python train.py --questions_per_image=8 --encoder_activation="relu" --encoder_depths=[4, 4, 4] --fusion_encoder_activation="gelu" --steps=11700 --adamw_weight_decay_other_params=0.05
Rows from block 8 of the image encoder, named by matrix and row number. Rows with one number belong to one channel. Each number is 128 + 24 x the weight over the matrix's rms, rounded and kept within 0 to 255. All counts start at 0.
# convs1: grouped (16 groups) 3x3 conv, stride 2 (encoder.blocks.8.convs.1.weight, 256x16x3x3), inputs within the group 0-15, a 3x3 kernel for each
# convs2: expand pointwise conv (encoder.blocks.8.convs.2.weight, 256x256x1x1, transposed), outputs 0-127
convs1.87 [114 106  89 142 156 144 121 122 129 106 148 109 123 148 123 106 140 125 142 163 100 117 100 105 136 149 109 113 106 128 123 121 151 124 119 113 117 145 116 106 146 101  95 132 110 157 124 106 119 106 121 148 115 113 128  98 140 181  62 179 170  60 184  86  92 148 158  77 195 117  81 171 117 152 129 126 145 107 117 123 118 134 106 108 121 127 111 134 117 119 110 109 119 104 122 130 114 132 141 117 155  97 103 140 125 115 140 112 134 160 124 114 157 124 123 141  94 125 136  94 103 129 107 135 113 100 123  94 152 150  88 173 132 106 154 139  99 114 125 132 111 139 109 124]
convs1.88 [157 114 113 125 120 133 132 144 143  97 114 164 119 100 154 170 116  60  63 158 159 108 151 161 170 109  54 160 131 108 106 147 116  96 124 129 149 149 112 120 136 125 117 123 109 125 107 131 133 127 105 106 113 115 146 137  91 102 155 119  92 147 131 139 140 106 105 164 107  98 132 151  95 109 152 101 140 132 156 110 104 131 127 136 129 116 131 108 145 130 101 138 170 113 122 155 190 136  77  98 125 180  97 111 192 183 155  56 131 112 121 127 144 118 109 108 106 141 118 131 142 101 111 122 122  98 138 138 114 129 131 115  98 131 159 154 133 140 148 119  94  71 107 158]
convs1.89 [131 133 122 102  81 177 110 109 206 106 121 120  86 125 115 143 118 133  94  98 127 120 137 123 129 147 102 109 155 111 149 183 109 153 124  54 145 133 142 137  96 136 140 123 117 151 119  79 121  92 160  82 120 206 110 152 119  83 151 138 139  94 108 131 143 154 136  84 173 103 139 116 125 131 135 118 152  97 138 146 133 136 131 140 170 108 129 123 119  94  92 121 136 130 122 133 132 106 117  89 104 143 127 108 107 150 119 133 140 117 138 133 130 113 129 150 108 140 114 114 107  76 185 116 118 232 133 145 119 137 142 126 129 126  88 141 137  77 131 122 106  97 140 223]
convs1.90 [ 97 117  93 123 138 129 142 162 143 146 155 139  95 112 123 119 123 134 214 153 156 135 117 128  85  92  93  98 136 120 114 128 122 146 110 133 104 144 128 119 133 109 119  95 128  95  90  65 146 140 134 134 168 143 132 117 108 143 134 170  98 122 126 123 133 124 111 132 180 115 132 116 184 164 173 127 120 124 103  91 109 124 129 148 122 118 118 106  85  98 133 136 129 111 120 123 121 110 134 139 138 143 105 120 105 124 122 113 127 128 153 127 109 125 129 135 125 116 101  90 140 140 131 123 165 130 133 134 133 131 132 135 138  91 120  91  54  81 145 142 134 144 218 163]
convs1.91 [ 99 130 156 134 143 114 127 121 147 136 131  77  69  85 161 190 171 156 182 124  76  57  29 160 128 163 150 138 134 153 144 151  96 135 106  87 155 136 127 109 117 135 127 143  80 126 118 124 125 166 112 139 112 132 131 121 150 113 149 111 122 111 130 117 129 141 110 156 109 115 115 144 121 120 125 125 113 112 110 100 168 164 142 135 139 114 135 127 137  97 154 105 116  79  87 156 154 203 131 160 128 113  74  59 160 158 193 130 116 124 150 107 102 110 142 112 107 126 121 118 147 114 117 122 111 120 125 125 141 119 134 124 129 121 126 114 155 166 124 168 105 150  87 127]
convs1.92 [ 85 114 152 130 130 139 161 137 116 113 110 113 107 127 183 121 151 159  94  93  95 116 102 175  47 152 155 146 154 125 123 126  95 140  98  88 162 147 134 142 111 111 162 129 103 123 109 125 151 162 117 129 132 101 131 113 130 135 165 110 150  96  90 122 156 139 133 163 116 152  98  98 101 100 117 119  98 158  90 126 164 148 148 122 153 106 107 159 118  91 120 112 128 126 109 187  93 135 192 117 126 118 114 106 198 108 143 184 136 130 129 113 130 109 145 108  87 111 114 124 142 134 107 125 121 135 141 150 135 129 119 115 142 117 126  83  99 155 143 143 124 183 150  99]
convs1.95 [140 108 137 128  96  98 134 178 137 149 146 135 115 158 154  81 105 113 156 155 142 202 147 181  50  45  75 118 129 115 118 134 114 136 108 127 112 156 104 141 123 111 155 104 134 131 105 128 149 122 108 124 172 156 122 108 112 117 122 170  93 229 129 101 114 126 119 122 143 115 206 145 150 135 127 143 135 136 110  98 101 109 140 122 136 111 128 118 109 120 118 127 129 103 142 156 110 109 123 133 141 128 156 150 153 125 104 114 112 124 141 111 121  96 126 136 125 120 115 148 132 110 123  97 167 160 127 117 122 130 122 151 119 141 131 135 120 124 124 104 106 182 165 172]
convs1.96 [ 99 130 122 118 110 117 145 126 136 161 163 114 125 131 122 119 119 122 164 154 138 131 131 129 114 140 133 124 142 123 141 117 109 121 114 125 120 133 145 154 142 129 110  95 164 152 132 141 117 135 105 119 100 112 109 118 104  83 149 100 143  94 101 108 109 107 149 135 154 116 177 155 146 131 115 165 138 148 134 141 134  93 106 112 176 112 166 138 167 160  88 121 130 155 109 143 165 150 114 116 153 118 180 100 169 147 178 132  98 138 137 131 135 103 138 124 133 103 115 101 187  96 148 184 193 197 154 140 143 133 130 114 124 118 149 127 121 105 104 116 123 127 100 132]
convs1.98 [ 95 117 120 145 142 147 139 133 163 121 129 145 125 131 128 167 130 144 145 125 128 120  98 112 109 118 112 158 123  95 125  99 173 148 103 190 104 120 131 106 117 102 130 125 120 125 121 123 118 135 114 126 114 110 124 108 134  93 131  82 109  62 166 114 106 113 147 133 116 157  79 159 125 135 121  99 128 111 120 107 106 111 109 113 111 129 129 105 100 122 137 123 139 106 119 111 116 102 139 126 125 111 110 116 110 107 131 165 106  79 120 136 129 118 149 175 132 138 121 132 127 103 139 165  95 161 152 116 141  97 103 108 107 102 151 144 142 143 158 150 152 122 123 128]
convs1.101 [109 129 110 116 108 124 122 141 127 114 110 110 124 134 128 114 107 134 121 172 160 160  91 118 124 173 122 137 106 121 154 125 121 140  96 171 105 120 155 172 103 119 105 110 118 105 150 124 112 147 135 115 102 110 126 108  73  79 144 124 128 123  76 108 144 188  77 126 136 119 194 127 131 141 136 162 103 155 105 107  94 100 129 157 169  74 138  90 148 116 115 131 125 150  91  94 133 163 171 125 149 103 136 116 138  96 106 154 104 137 110 143 151 134 110 148 130 120 134 140 144  78 119 135 182 177 140 142 116 166 134 100 147 132 116 134 118 117 122 113 125 173 129 131]
convs1.103 [148 124 110 124  96 112 119 172 148 115 111 134 131 135 107 115 105 138  73 182 171  87 137 182 145 121  64 142 105 104 121 107 119 134 121 181  84 118 104  68 167 221 129 105 115 123 146 136 119 173 145 127  66 100 136  82  83 100 135 144 126  99 114 150 130 120 138 129 104 133 148 110  81 167 127  64 130 199 128 108  94  73 156 109  78 143 160 147 116 116 131  79 141 133 117 103 150 131 150 149 121 123 135 109  99 131 164 129 147 127 107 155 133 119 122 130 125 151 107 100 166 111  98 147 161 128  98 111 106 114 133 147 138 149 121 132 125 117 121 116 131 139 133 149]
convs1.104 [133 122 108 135 123 101 153 123 111 139 141 117 119 161 120 129 133 109 117 109 142 118 101 146 161 135 136 122 125 116 127 127 112 137 176 145  71 110 181  89  87 200  99 123 212 115 136 140 112  97 199 107 126 155 113 110 166  86 117 197 122 115 177 117 139 109 140 134 109 125 128 104 117 123 142 111 118 148 118 138 151  90 108 172 124  92 159 107 104 149 132  96 139 142 138 110 146 115 129 151 123 111 148 140 105 116 126 111 137 114  99 168 150 107 161 146  91 147 128 115 139 136 103 162 117 115 113 106 148 128 104 112 150 122 134 134 115 116 119 128 124 144 113 116]
convs1.105 [133 124 142 121 126 128 111 134 103 123 148 137 130 136 104 137 151 110  99 129 143  95  95 198 112 168 193 111 128 144 150 150 119 149 111 100 114  94  76 105  95 165 128 120 158 115 142 142 129 162 103 132 107  94 113 114 127 143 139  74 147 125 139 107 141 140 133 109 133 115 117 167 129 126 106 103  68 196  92 126 203 110 116 109  84 106 170  97 144 182 101 122 153  89 117 172 134 143 105 128 145 126 142 131 139 117 137 127 133 105 103 138 127 125 129 136 120 113 132 115 110 105 130 144 160 149 139 112 105 117 115 150 138 110 160 144 130 135 131 139 118 142 121 156]
convs1.106 [149 125 135 108 119 137 134 131 125 107 113 108 101 157  87 151 156 150 107 108 113 146 137 133 112 139 120 148 197 197 118 100  98 132 120 126 117 106 135 118 176 155 149 111 102 119 142 105 115 138 103 138 137  98 100 119 144 122 120 156 136 131 170 108  93 142 159 108 140 151 131 154  78 101 104  84 162 107 138 108 109 114 106 117 128 158  92 134 118 105 124 107 140 123 151 130 100 114 106  92 139 110 131 165 134 157 132 102 141 210 127 106 109 112 150 145 137 128  95 135 148 119 133 171 163 139 154 216 200 136  98 141 103 110 129 159 126 104 148 110 145 108 143 142]
convs1.108 [145 103 141 126 117 125 154 165 119 119 123 142 125 131 111 115 129 147 138 183 107  84  94 204 111  97 156 136 107 138 120 145 103 134 131 109 150 154  70  92 118 179  94  86 158 127 160 142 138 125 137 102  92 125 124 116 107 117 157 134 132  95  83  88 124 121 124 135 124 135 124 115 122 177  84  85 105 152  98  81 144 133 181  94  92 115 171  98  99 131 122 130 133 120 129 125 133 148 113 131 121 133 118 139  88 131 148 125 140 125 146 138 145 111 132  92 118 138 114 107 129 142 105 156 139  96 144 103 136 113 122 164 125 106  96 139 117 123 144 127 136 132 135 139]
convs1.109 [126 104 115 124 105 126 159 154  95  99 133 119 119 115 142 121 127 147 140 166 144 142 132 128  98 100 139 126 118 108 130 109 122 145 157 126 162 128 139 119 121 134 102  85 124  90 112 142  89 138 138 100 140 137  87 120  91 103 131 117 164 116 118 132 149 152 193 127  75 150  93 106 163 145 121 125 170 134 103 104 123 138 165 141 174 126  81 115  70  97 144 157 150 158 116 119 141 102  97 165 146 125 141 113 133 135  98  93 137 159 133 117 121 122 104 110 121 164 188 149 189  85  97 150  80  83 129 135 134 124 131 129 158 128 134 118 109 126 133 128 128 133 124 120]
convs1.110 [128 133 111 136 135 109 121 142 115 103 126 123 126 143 125 114 102 111  94 120 198 131 111 159 146 132 124 149 133 118 137 149 128 142 112  96  86  80 152 126 117 133 130 120 134 129 112 125 145 134  90 146 110 121 149  92  72 126 132 101 100 120 113 132 159 157 154 137 156 109  93 107 106  97 149 102 103 164 123 127 153  78 105 184 121 126 177 105 105 139  87 150 144 114 141 151 120 123 116 108 114 120 105 130 141 122 145 118 131 109 102 136 147 130 118 158  93  84 145 162 155 113 182 116 145 118 126 117 131 115 126 140 165 133 127 135 133 119 145 117 125 112 123 120]
convs1.112 [117 127 130 117 144 139 119 129 120 139 108 135 101 101 136 127 156 120 160 155 140 135 116 118  99 105 100 121 121  98 123 146 107 128 128 127 127 114 103 103 171 119 120 147 179 133 149 133 147 152 121  95  93  92 122 114 153 101 117 108 127 144 103 138 123 145 109 101 123 132 135 173  78 104  99 132 104 166 162 175 165 178 159 114 132  91 136 134 119 123 134 145 134  94 122  89 126 101 106 149 116 127 155 117 100 115  98 124  66  75  93 106 143 114 180 212 202 111 112 116 116 133 101 115 115 130 142  68  83 134 110 123 159 192 165 147 129 151 117 130 132 117 116 126]
convs1.113 [119 115 116 158 149 126 108 112 112  98 104 108 120 110 131 128 143 130 111 115 101 146 139 120 167 107 168 150 146 115 108  82 177 120 125 121 175 220 161  72  55 190 113 123  79 113  86 121 137 134  91 141 144 170 108  87 112 104 119 130 140 115 107 103 120 100  98 146 143 145 120 134 124 148 135 107 126 116  92 135  99 127 114 115 132 135 120 131 174 140 116 121 112 135 140 103 132 145 136 184 119 141 102 128 108 122 143  99 132 104 127 117 144  95 165 125 136 178 159 135  61  87 192 108 102  82 113 102 147 134 103 105 140 186 124 117 124 104 132 126 158 134 122 127]
convs1.115 [117  97 149 133 119 110 122 146 117 128 114 140 199  99 104 153 174  98 127 134 125 124 140 114 128 103 130 113 127 126 197 110  96 134 183  99 107 134 131 190 118 138 119 181  92 111 119 105 120 157 164 139 103 126 155 113 143 212  87  88 129 201  99 113 129 124 103 147 134 143 116 140 127 117 124 160 107 117 118 134 104 151 118 131  96 106 118 119 105 120 128 124 117 104 141 122 154 111 117  98 117 143 131  95 132 103 118 128 104 142 122 142 151 147 110 133 138 158 130 112 204 103  97 134 199  89 141 141 117  81 145 154  88 120 154 121 118 138 100 131 141 118  89 138]
convs1.116 [146 101 119 110 121 115 115 143 159 131 141 129 117  77 158 140 138 178 146 149 135 112 106 137 126 112 153 133 132 112 121  53 148 142 168 165 125 129  94 170  85 139 140 131 133 114 124 121 150 165 118 132 146  85 123 125 120 101  16 158 127 184 203 127 147 111 119 142 124 122 132 115 127 120 117 122 138 138 130  97  99 153 146 149 125 117  99 116  89 144 109 142 100 117 134 120 132 142 115 130 142 156 160 120 117 124 111  90 112 135 134 160 170 143 147 140 102 117  87 113 116  65 108 165 214 189 125 124 124 119 133 139 154 104 114 126 131 141 114 125 136 122  94 130]
convs1.117 [135  98 145 114 132 128 113 141  89  69 120  90 133 139 129 146 157  97  87 124 128 103 131 113 158 147 162 145 133  90 147 140  95 136 146 113 162 206  94 165 101 112 126 125 120  78 107 129 125 144 186 162 164 185  81 109  95 136 147 117 137 162 119 108 116 108 102 113 142 123 160 153 110 158 127 161 117 108 114  85  90 125 103 120 111 131 137 114 127  91 109 109 134 116 148 163 170 166 195 155 116 143 110 121 128  98 118 129 114 114 104 122 140 159 159 164 151 173 142 121 123 131  83  91 119 118 127 125 134 148 129 100 109 112 103 104 117 128 124 124 134 133 126 136]
convs1.118 [143 110 124  95 145 128  90 142 134 126 110 103 121 183 130 103  93 111 109 104 103 130 143 147 104 143 115 140 143  96  98 157 106 145 113 107 106 154 111 126 185  85 193  96 109 141 106 138 132  90 175 111 149 125 129 129 105  78 157  89 141  92 106 127  96 146 122 120 124  81 186  97 138 141 146 126 130  93  96 106 125 111 109 113 152 136 131  97 135 120 130 116 146 109 124 148 136 167 125 150 116  49 149 155 180 126  96 120 123  88 165 134 102 116  87 149 127 119 124 103  77 210 101 154  64  73  82 120 124 117 134 131 127 147 153 125 102 135 142 116 133 158  89 136]
convs1.120 [142 109 134 142 141 124 112 129  96 119 138 103 187  82  98 117 122 130 106 113 135 139 130 145 125 130 127 119 165  97 196  75  75  97  98 198 142 170 103 128  85 117  74 102 212 137  84 117 110 136 168 160 156  99 141 153  90 200  79  75 103 123 152 119  96 141 113 112 161 152 148 123 138 134 112  99 132 115 123 135  83 125 122 125 140 132 104 119 127 124 102 130 123 141 144 125 160 121 136 122 116 140 110 132 126 125 137 123 113 111 153 123 129 123 145 141 125 155 163  96 180  61  65  70 122 187 111 123 148 129 146  92 141 118 126 109 123 144 108 133 140 131 123 128]
convs1.121 [134 104 127 142 142 139 117 129 100 124 161 133 163 160 181 108 116 132 112 113 122  89 131  98 126 110 117 141 152 134 151 165 166 120  92 152 112 189 154 170 119 193 118  99 164 121 137 108 129 112 132 135 160 129 135 156 131 184 156 174  74 121 133 108 116 132 109 134 119 138 112 129 128 131 118 144 130 148 125 121 118 126 109 118 123 121  98 126 135 129 134 130 107 112 123 122 149 137 122 137 100 133 150 122  99 124 136 123 132 139 141 139 109 133 160 159 131 161 146 147 131 166 141  92  99 151 136 126 106 143 127 130 153 132 152 123 114 112 107 129 112 139 122 102]
convs2.87 [132 115 130 125  93 141 186 149 114 154 125 148 170 146 134 131 149 126 128 159 113 114 127 174 133 113 125 161 148 122 115 135 116  95 147 127 138 100 145 116 160 139 130 130 133 108 142 111 147 149  98 151 128  99  98 124 123 125 130 114 144 161 150 117 118 120 147 105 131 136 110 135 172 134 137 113 158 121 151 100 126 181 171 116 106  99 135 127 153 136 149 147 145 129 145 121  85 145 130 140 157 102 111 149 131 109 128  99 130 142 128 133 179 138 168  99 196 131 115 152  65 114 119 148 142 134 161 172]
convs2.88 [130 135 131 123 141 105 111  41 155 105 121 118 106 131 124 139 120 159 127 127 126 120  89 156 157 113 155 146 127 143 101 113 144 181 119 126 119  72 138 158 146 115 109 146  74 150  91 143 142 153 138 126 119 120 165 139 104 124 155 125 104 151 159 111 132 110 123 149 135 116 159 161 145 146 109 125 117 123  92 136 129 118 147 113 162 106 130 127 141 113 136  87 128 101 140 104 126 112 129 161 142  94 129 162 127 124 152 122 139 165 125  76 114 154 116 146  84 104 129 141 115 154 122 168 118 124  96 157]
convs2.89 [149 162  94 118 127 118 119 151 148 104 118 104 133 127 152  96 118 159 141 122 121 116  70 126 131 119 142 146 141  75 124  75  88  88 135 107  38 119 140 124 115 150 171 187 151 135 155 107 142 147 142 161 131 125 175 109 138  87 143  96 123 131 156 142 101 144 146 157  92 114 147  95 190  93 122 107 172 137 151 149 118  90 147 158 131 124 126 108 114 126 160 134 155 132 120 168 137 106  93 100 104 102 135 124 151 104  93 138 122 120 129 174 120 134 107 124 125 166 137 105  92 146 113 143 148 163 128 117]
convs2.90 [124 129 134 148 153 139 163 138  60 143 160 135 108 107 117 131 100 136 113 126 110  85  98 163 128 156 158 133 140 129 137 134 101 151 164 135  94 105 107 160 111 128 134 116  98 164 149 137 104 154 118 135 164 156 168  98 204 150  84 113 124 166 135 102 136 134 119 169 125 112  97 143 153 115 103 126 152 106  89 150 123  93 120 157 115 141  93 124 124 112 113 112 127 133 113 178 149 139 132 126 126 115 136 153 124  82 130 155 114 145 140 119 121 139 149 120 111 137 117 127 118 109 114 143 157 119  93 125]
convs2.91 [130 158 138 140 115 136 110  95 142 116 119 113 128 162 116 107 106 180 122 121 139 116  84 165 150  87 161 160 131 152 137 117 131 164 109 115 120 113 144 150 163 114 129 156  60 151 126 153 130 116  99 152 143 142 130 107 102 127 148 142 115 104 175 101 126 134 133 150 159 118 157 117 157 139 129 134 144 119 118 134 122 136 161  98 135 111 141 144 113 127 128  97 105 115 184 126 127 102 166 140 117 134 142 166 135 141 159 129 146 107 153 104 124 120 125 124 120 125  82 123 105 150  95 174 123  95 111 111]
convs2.92 [112 125 158 164 138 152 141  99 147 105 121 127 120 126 115 111 105 171 150 134 140  94 144 137 128 112 131 157 139 137 133 118 107 161 106 127 117 134 156 151 158 115 125 157  89 136 169 105 122 120  75 129 134 154 167 109 105 116 120 146 134 151 146 139 111 151 143 122  99 123 125 118 160 134 135 152 136  91 138 168 136 126 150 123 137 117 158 128  99  96 135 114 130 113 135  92 145 116 117 152 142 110 132 188 135 100 172 129 116 143 123 121 100 128 138 147 126 145  87 100 101 145  86 171 116 112 107 111]
convs2.95 [128 130 133 161 116 151 104 123  36 153 160 153 134 113 112 156  90 119 123 126 123  81 110 151 139 129 135 107 151 100 179 121 104 145 155 126 108  96 140 141  97 138 161 135  91 151 121 117  93 148 125 139 149 158 178 121 178 166  97  90 147 157 134 109 131 170 138 136 112 109 130 156 163 119 123 123 138  81  98 144 119  87 120 176 133 137  84 118 106 163 134 107 128 120 134 146 160 109 122 104 128 175 143 139 111 131 151 119 115 150 131 121 120 107 121 127 106 138 146 121 129 115 109 149 111 117  95 108]
convs2.96 [191 104 127  85 132 138 122  95  89 140 139 111 107 153 133 123 135 139 152 181  97 124 123  76 107 148 126 105 152 105 167 105 143  86 146 126 168 114 102 127 142 115 218 120 120 108 142 129 119  97 114 123 121 146 132 140  93 134 115 161 105 132 107 121 150 138 149 121 134 132 124 114  99 115 164 143 112 117 112 109  69 135 104 125 121  94 118 104 129 108 137 135 122 145 101  94 107 124 125 117 135 134  95 115  58 144 129 189 139 102 134 107 116 118 142 144 120 106 107 140 144 153 162 100 155 133 120 135]
convs2.98 [102  84 112 124 113  86 197 120 145 128 113 150 131 115 146 123 128 115 121 104 115 124 122 107 128  97 129 132 119 143 129 128 131  86 118 135 130 127 160 110 114 119 113 135 106 108 137 118 111 172 113  73 143  98 123 108 152  55 123 164 109 120  64 134 114 135 142  96 156 142 139 132 139 149 139 132 112 152 126 125 125 151 148 119  96 120 123 113 110 106 139 146 139 152 118 192 123 128 123 140 119 123 135 161 139 161 130 146 160 122  79 134 121  75 124 113 128 141 151 171 130  98 142 119 135 138 110  71]
convs2.101 [170 119 150 128 135 145 152 116  91 138 113 136 123 131 140 107 103 135 127 148 111 146 115 127 125 158 114 106 122 119 174 134 130 118 135 125 164 119  96 152 116 143 150 131 133 113 130 134 142 123  94 119 118 159 158 168 147 151 140 153 107 161 137 147 134 154 123 125 110 137 121 143 137 120 160 154 150 128 134 136  98 138 141 134 138  88 125 116 118 152 100 151  99 132 130 121 124 142 131 123 143 140  91 129  99 131 150 178 167 119  79 120  91 129 166  84 109 101 104 156 130 114 165 127 157 131 153 129]
convs2.103 [123 157 111 134 127 147 142 121  41 166 109 150 102 107 126 139 108 127 138  87 128  99 127 215 113 140 108  62 133 154 152 144  99 107 135 149 121 131  88 133 143 122 136 140 147 120 117 115 103  99 109 139 159 127 143 132 171 147 134 100 130 148 137 114  75 204 122 127 104  97 147 108 134  80 133 113 118 143  68 138 154 108 135 162 135 110 113 168  84 158 131 128 138 128 113 120 107 151 150  92 122 153 141 135 124  87 148 116 137 117 148 146 124 148 163 100  91  78  79 138 151 106 142 123 153 109  88 140]
convs2.104 [112 153 103 152 116 111  99 111  99 172 115 181 116  99 108 145 101 110  93  95 101 120 108 164  81 135  87 105 123 155 168 141 101 114 139 161 147 159  86 132 122 125 104 109 136 143 116  97 124 129 106 107 138 117 112 154 159 145 207  93 109 118 145 116  87 196 126 163 114 106 156 140 101  83 106  94 140  96  95 112 116 102 152 146 154 138 128 128  83 143  99 139 137 100 144 160 132 151 141 119 100 103 142 148 148 115 180 120 101 132 160 116 119 137 115 186 134 117  72 103 130 122 155  93 187 106  45 116]
convs2.105 [136 146 119 105 131 124 135 109  82 202  97 123  98 101 122 130 116 153 123 106  92  98  94 163 127 142 104 147 145 136 140 125  93 158 139 133 125 104  91 118 125 143 136 138 139 123  80 125  98  87 108 107 143 162 140 160 147  94 115  88 129 160 169 119 118 192 135  95  97  98 128 104 129  96 155 119 109  96  92 105  86 128 130 120 132  73 115 122 117 113 105 140 104 122 126  97 118 101 145 115 150 157 135 134 118  91 131 146 148  94 127 109 119 126 136 137 142 117  51  93 119 126 145 125 151 141 102 140]
convs2.106 [112  58 173 146 119 111 104 132 102 134 128 130 126 117 129 147 126  95 162  73 116 148 126 104 136 129 113 145 132 135 121 106 156 110 121 155 148 153 124 104 112 125 116  95  39  93 121 144 149 138  91 114 114 168 107 144 150 150  98  87 133  82  95 127 128  98 137 148 136 152 145 113 134 130 138 162 160 147 168 133 118 168 154  81 115 121 121  92 133  96 132 167 175 125  89 167 109 126 129 100 133 109 113 205 105 130 112 129 127 167  97 100 137 133 180  95 128 113 132 139 110 116  63 150 113  98 136 114]
convs2.108 [118 161 108 147 110 172 126 108  91 157 127 126 116 101 115 118 113 123 127 124 127  94 105 174 129 137  88  86 138 145 147 138 110 126 159 171 110 120 102 105 115 140 172 129 124 162 130 100 104  79 134 154 141 130 101 150 184 123 134 125 115 150 128 113 103 147 110  96 149 122 118 151 162 125 169 100 123 136  81 140 128 136 125 132 153 129 110 129  89 178 132 136 129 109 132 113  87 151 152 130 152 120 148 120 120  93 122 121 133 127 143 126 125 146 125 118  99 132  75 124 157 128 143 179 125 105  90 109]
convs2.109 [143 136 114 130 136 120 149 101 110 152 145 119  99 108 111 113 108  81  91 159  97 131 120 118 125 150 135 128 179 144 116 152  89  78 172 119 130 118 127 127 150 128 161 149 130 135 162 118 143 112 123 146 138 106 149 131 145 142 109 143 117 123 118 126 150 189 117 145 145 128  83 145  96  91 140 161  96 131 102 129  90 106 145 141 183 122 119  92 119 172 126 140 152  99 123 101 198 169 144 136 153 105 117 130  99 120 160 128 162 136 106 113 114 123 150 138  95 132 135 120 145 112 136  91 136 124  86 111]
convs2.110 [139 144 106 128 123 106 145 131 112 133 119 144 125 135 143 113  51 101 110 102  81 125  93 153 101 140 112 121 115 133 151 124  88 131 123 120 114 157  88 164 137 148 111 136 134 127 115 121 117  92 127 112 135 183 170 140 188 102 117 101 124 148 147 113 136 220 133 131 127 136 119 102 120 136 161 142 142  98  96 135  67 115 118 172 100 103 126 137 105 153 109 132 117 116 103 102 121 155 111 121 170 143 149 131 124 116 149 126 151 141 103 103 102 157 127 100 118 148  58 172 100 140 156 127 186 139  89 132]
convs2.112 [114 147 130 143 196 115 120  86 138 158 116  96 141 150 149 145 111 123  78 136 150 177 105 127  88 127  89 109 153 132 153 124 130 134 143 126  72 155 118 104  92 150 146 100 128 138 116 178 129  96 139 118 153 131 171 173 135 167 138 122 136 146 123 141 139  85 131 101 146 156 140 148 108 102 177 161 144 145 129 144 135 133 133 149 106 108 135 101 192  70 132 139 108  90 136 134 146 155 143 132 151  82 150 120 148 108 149 131  98  95 165 114 132 123 151 155 150 129 121  97 117 147 105 141 111 105 147 187]
convs2.113 [110 105 132  99 120 122  74 117 130 149 196 112 125 139  95 112 125 150 112 125 174 154 145 111 128  97 145 149 128 156 123 123 151 146 169 108 106 122 128 167 121 138 126 130 161 116 136 181 114 114 128 137 188 107 142 130 112 121  91 101 126 112 145 114 148  90 124 151 169 127 167 180 149 147 221 122 149 132 154 167 137 157 145 127 126 148 101 102  90 143 166 148 152  77 117 138 116 124 123 134  80 129 136 154 121  91 147 116 124 166 151  97 140 121 143  61 112 151 135 138 113 159 125  92 132 144 131 143]
convs2.115 [100 129 113 108 112 111 114 109 127 131 135 156 130 140 110 120 133 157 131 105 130 138 160 116 151 145 144 156 131 137 134 133 132 119 135 147 157 126 138 107 172 122 134 142 161 111 129 120 125 101 108 125 160  97 143 147 129 117 111 116 108 131 135 149 147 140 122 158 166 111 124 126 128 125 163 164 121 133 145 117 131  88 116 118 110 131 101 159 133 147 145 134 143 109 123  57 119 160 128  93 143 102 131 110 122 117 146 100 129 131 121 126 160 112 110 118 111 164 110 112 172 103 125 142 175 164 138 140]
convs2.116 [119 117 149 110 124  86 131 104 121 145 135 117 120 121 141 105 128 142 164 108 163 130 132 130 144 150 144 160 125 175 161 172 140 144 146 143 132 136 145 134  88 132 139 128 118 136 107 142 102 115 131 141 141 165 134 159 145 114 126 111 117 134 161 148 160  91 136 152 150 119 135 115 112 135 160 165  82 124 134 122 130 102 103 151 112 135 127 171 125 124 163 118 108 122 128 110 100 143 146 126 138 123 111 135 204 122 122 104 185 116 131 131 166  96  92 131 132 166 134 150 145 138 131 133 141 177 154  79]
convs2.117 [ 98 115 120 115 124  87  82 113 130 142 147 140  78 108 116 110 157 110 141 114 158 143 111 126  91  79 112 155 135 131 160 122 124 133 148 117 146 175 118 143 109 108 142 110 167 131 137 129 115 114 118 115 170 115 149 141 144  85 154 167 108 113 121 130 120 104 128 139 135 153 148 116 103 122 158 134 130 187 112 121 125 118 159 101 142 109 118 119  85 124 169 110 135 113 110 134 127 121 147 127  63 190 148 119 131 109 118 121 157 101 120 129 124 123 113  92  98 121 126 114 129 135 151 138  88 145 164 126]
convs2.118 [ 98 109  91 109 100 138 135 118 144 120 165 103 140 131 118 129 135 115 147  90 150 118 115 136  78  91 132 145 127 137 163 141 111 125 109 120 129 116 115 112 109 113 148 132 112 162 101 174 112 143 133 123 149 148 118 133 177  96 130 138 106 125 131 126 150 136 153 170 122 181 123 108  94 146 183 174  98 173 122 132 123 154  87 116  91 134  74 108 122 127 184 111 107 130 140 151 113 122 122 160 122 154 162 166 107 131 156 156 159 122  99 123 138 107 110 151 135 109 136 143 126 127 126 126  57 166  77  91]
convs2.120 [129  88 153  98  91 111 123  91 161 130 210 121 123 128 138 107 156 144 154 122 192 138 108 118 133 126 139 167 103 146 110 134 123 145 129 130 142 129 135 139 133 145 142 129 114 140 135 136  87 115 129 107 161 125 128 151 134 145 101 133 120 145 134 137 147 148 148 154 167 154 166 109 104 133 153 168 113 136 116 138 142 157 130 117 150 129 123 163 109 103 123 138 104  90 126 107 108 150 175 104  91 138 143 150 134 125 126  97 134  88 161 144 157  96 107 106 113 170 149 105 120 130 119 150 117 139 159 126]
convs2.121 [117 113  95 102 127 107  94 100 133 119 124 112 128 130 124 112 145 140 127 122 132 170 157 109 123 156 126 110 120 137 130 128 139 124 170 138 132 117 126  82 149 153 147 130 143 112 108 111 120 100 149 151 142 130 149 142 135 115 119 157 123 115 113 124 145 120  96 167 158 135 136 154 116 160 152 161 136 141 154 101  98 104 150 116 103 141 130 142 116 141 166 128 153  98 117  98 115 151 123  78 113 119 115 130 173 107 138 109 130 126 137 136 146  99 117 100 130 151 146 120 119 111 123 122 149 161 113 135]